config.yaml
encoder_mlp_ratio: 4
encoder_qk_norm: false
encoder_layers: 8
Rows from block 6 of the encoder, named by matrix and row number. Rows with one number belong to one attention dimension. Each number is 500 + 25 x the weight over its row's rms, rounded and kept within 0 to 999. All counts start at 0. Numbers have three digits each.
# q: attention query (encoder.blocks.6.attn.q.weight, 256x256), inputs 0-85
# k: attention key (encoder.blocks.6.attn.k.weight, 256x256), inputs 0-85
q.71:520478464539535535485522541516485463502489519510529487506515520514487483501516480494500498432554523528494490484433494493503487538485547464493495502505503478485474478498482542484505479466487507469459488509486503491500460519514466528512473524499569490469486514
q.72:507575486520479443486502550429494451528519502491495490513490478503500524512532475464506478524512519520452486508509461511526489495516524514488509484529495504520526485413482471483448520496495530530504467492480542457528539492504536489484457492501500554507498500
q.73:516521514539509511498521455480479447488502497465433491525467514516466487495495490484510510514485521495500529492503531528520550464463512451473483509495529467508497481508509494538498540497504449532517512527515460518531514516530544503507515513496497492502496480
q.74:506479502473479512483512469512533476490467491497510510498504525481494502459492497471491499478474489516496519484480483465536441506520484514475517547542493544511509503515538496460476541475494447496506493502508477522504538514499481507529556521474522502466502505
q.75:516516515499526505499506517528529493526481472552496510480501531474527494478556481528486522459484492510494463477504509487466484479562482475518499488475470505483533511537487482536536535440467542520489507535506503481505546450496475504514471501473488455518487460
q.76:494498521514482524502476487487521497547503493560487503485499475475522486506500524467525519447503493560440487511480485463512476486493468470527471491543524520488478461467513470521499512525511481516511518466485485494504523445487466448525489495508502467525594469
q.77:508486515499520473469528503524485475469472483524512494460506506511492470513463446497494491487495480538517508515508499465505539515498516523528510516484461514530519535479484516485529461504473463506475529474548495520508457494469473476429480471495520507469468498
q.78:487483526559487527502473530510527507484465514476518509503488510514504531536562485497515500482499482510483522498524530541520513443523515504475514474499510467520515505518511516525432518491513486490504473541509506467510494528468531457485507518477514527487530451
q.79:499575506503495518498508533545524455457537491517513515513486505516468502526486508459475494450501479470483491512518475556517506479525505523491483481554517465516496528468487450541520461500449466464475448447515529498517513481468505510510500481533508488479460459
q.80:519531491490525507474495486509444488519480487501497482499528497483502532519491453570476474481518488498491523538464484468545532510474486489460485499483499472487498521488455524468509475493495511538482521558488478515530528511505477517511476476496473466467504488
q.81:524522471523575516505463484494509498458524529458496551478504483489525502504493474502454491495532520463525471508509510482490486477526541499492468518519540526506516506506543505506529520463508509471495480485479474434505482514502537467506490505514476511521481497
q.82:522512492485479500524486498476498441483502524509457514489498475526521519510503534500500529448495496502447522525488523491504453437502483497543493498510484504476487473504499512525451523491508514467489461429518499524537484503498505530479488540475481510541541501
q.83:502473521531486468527474494456447505523521499515496482493509503507509527500466506516496513501489507495488531495521491516516537554501483496488494497521512484518476516504542526516508539490504473484522508494506513484455492513460483532497455540477510448502469511
q.84:486481489445501460438470445478505483452480502515509517490509466526517479539501471501522513480504490520511519488462491453488474519573530511515505483529481492528517473491492536510507507527530480489515474476526514488460482468506528521483490490529518546494460477
q.85:529552506470475517460476510500493501443518518505568493505516449502541468565507468530505498471497535500513523469532509492481493491513509496497494548528458519471493490489481502536547522503506504540500473494524482520505482495500508491503498502495506474492506492
q.86:502512512532456487494502480567460559465529488529525505538530505476475497503536510491479528488507530473489491521530550521509491508498479503512470489523486483551461520515532490482548485516502463489468482494472509529493512485519502487479518515501509465462528462
k.71:530530490453514508534435436493528514519517520554479561492532495500508514507494479501472480508479510493495471515506522518493488483519519527519494514518519495485484502480542500497529483484449502499514484478469441494529530458497474502498426517513518471488461482
k.72:469476486482473516490549493535476538529451463502470513490486503493509529481525510499487518516551488500522499530528507513505511488484471507502465485438465518472476499509471525528524470548510533472536519459534469510482506519477495497504487467545522501435491461
k.73:493512515478550481538455497499525461537501501509510521479520542522487479499484460540485475460516485497527529500493464501521493501519502510503509524494459472480491461489541511511490505460485519517516526506494506519498490506505466505518495530489511529434528485
k.74:516485529548497517517511460489514517525549510459447461523480513502552479514544483511510487506494496507478525507475497493508492496485507517561472521474555505505508475530495458536466499508460518494485490520486499539502508538520538506507503499518508497534477497
k.75:521528518540539492475462505470494518476471446443497492486522509529479488507482520502538487491499479523474492540450500478504486481485457470531522498511515494494481571534495494500476491504556489465483486511488522487506497474455475501485547533490494533528492473
k.76:543452506471512490480507507540544495493518477510474537527518505488462487494510530482473506504467486503474538476486535567491533536492523494555481536460470508492472530511475472529444528526515496468490514500489504499517501528497513534515465496512525516499514488
k.77:501541521527474492480465505460497469472528519513494522548527491454536511496487507457486509505512478475467516534506517488527496484474495457527475516528539476564522460463477543530499519523480489505477502474552502502500498484526524532506500451495528528494436543
k.78:475487485489523496498511486507485539552519474512466481509489490484486534465505482497462503568522476495482466524501524469514491499513489532521482486496478488488473503486595474482549504474493501519488490511539493489507514489482443523452500539535477507503501490
k.79:522483518499486487497514503509532501465475487507504506495490530491487538448501487468510548473494500520493476535498472533510487509530473515514511516506500498519489465504498494459520531501498512517494540459488501487497453466488540526523474470507478506501499512
k.80:497502549481505502503516469518517504478517520479521493514538503501518451498516532541497492535455460508533475523507447543536492491485509530556504485479504508467495495514549472502515509462486494463478516516490494538503508503461511516530553513525525504521515509
k.81:500523437521475529514512530531486534481511524499558519497471487508498509500524473487476455443534438489530510511443529526496510531523493526490492495509498487511514477493472472524519508503518474502474498490557488551452518501511468457518516475530530449505506481
k.82:466502527515511496486494516491502502460507510489464464514527518463521542503473494488483545497522484527509460475520497510502522495498454447499485512510529497475493500504509489517526490466500469491464469471481505478531520451498560424518514485484521484500516456
k.83:529486512466501509502530500525538466523514562471478570497536535464482482506483502503504459477488470538498527506497460541488500550504496490499522518489496529535514493479523483557480515481493545501502503511486447464530499546472497473439532498508480495464455498
k.84:511553508485488481492551481501479481495522482528520514547480533472517504484545518521480531467492518491481522445499486499500484493513538467475450468518499492483471509526475466491514451474522522450479483486538510516494506504502491521436529514496471474512522529
k.85:499520503533487505493501473493473482508529485489507544480517499486487458498444497471516486467505507538498436489462535515518458499533474493528564509470495532515537482525507534516460511506492510465475511501549487544466496509480462543507450493505493501494457524
k.86:562512465430504474503484497506536537508535506495552493466517465506514518473514453496481542531500506477515473531501488534486472480518510516497541454512456510505537465521519496498545540481466466507468508474495476511497495494534459476475510526565509540507473502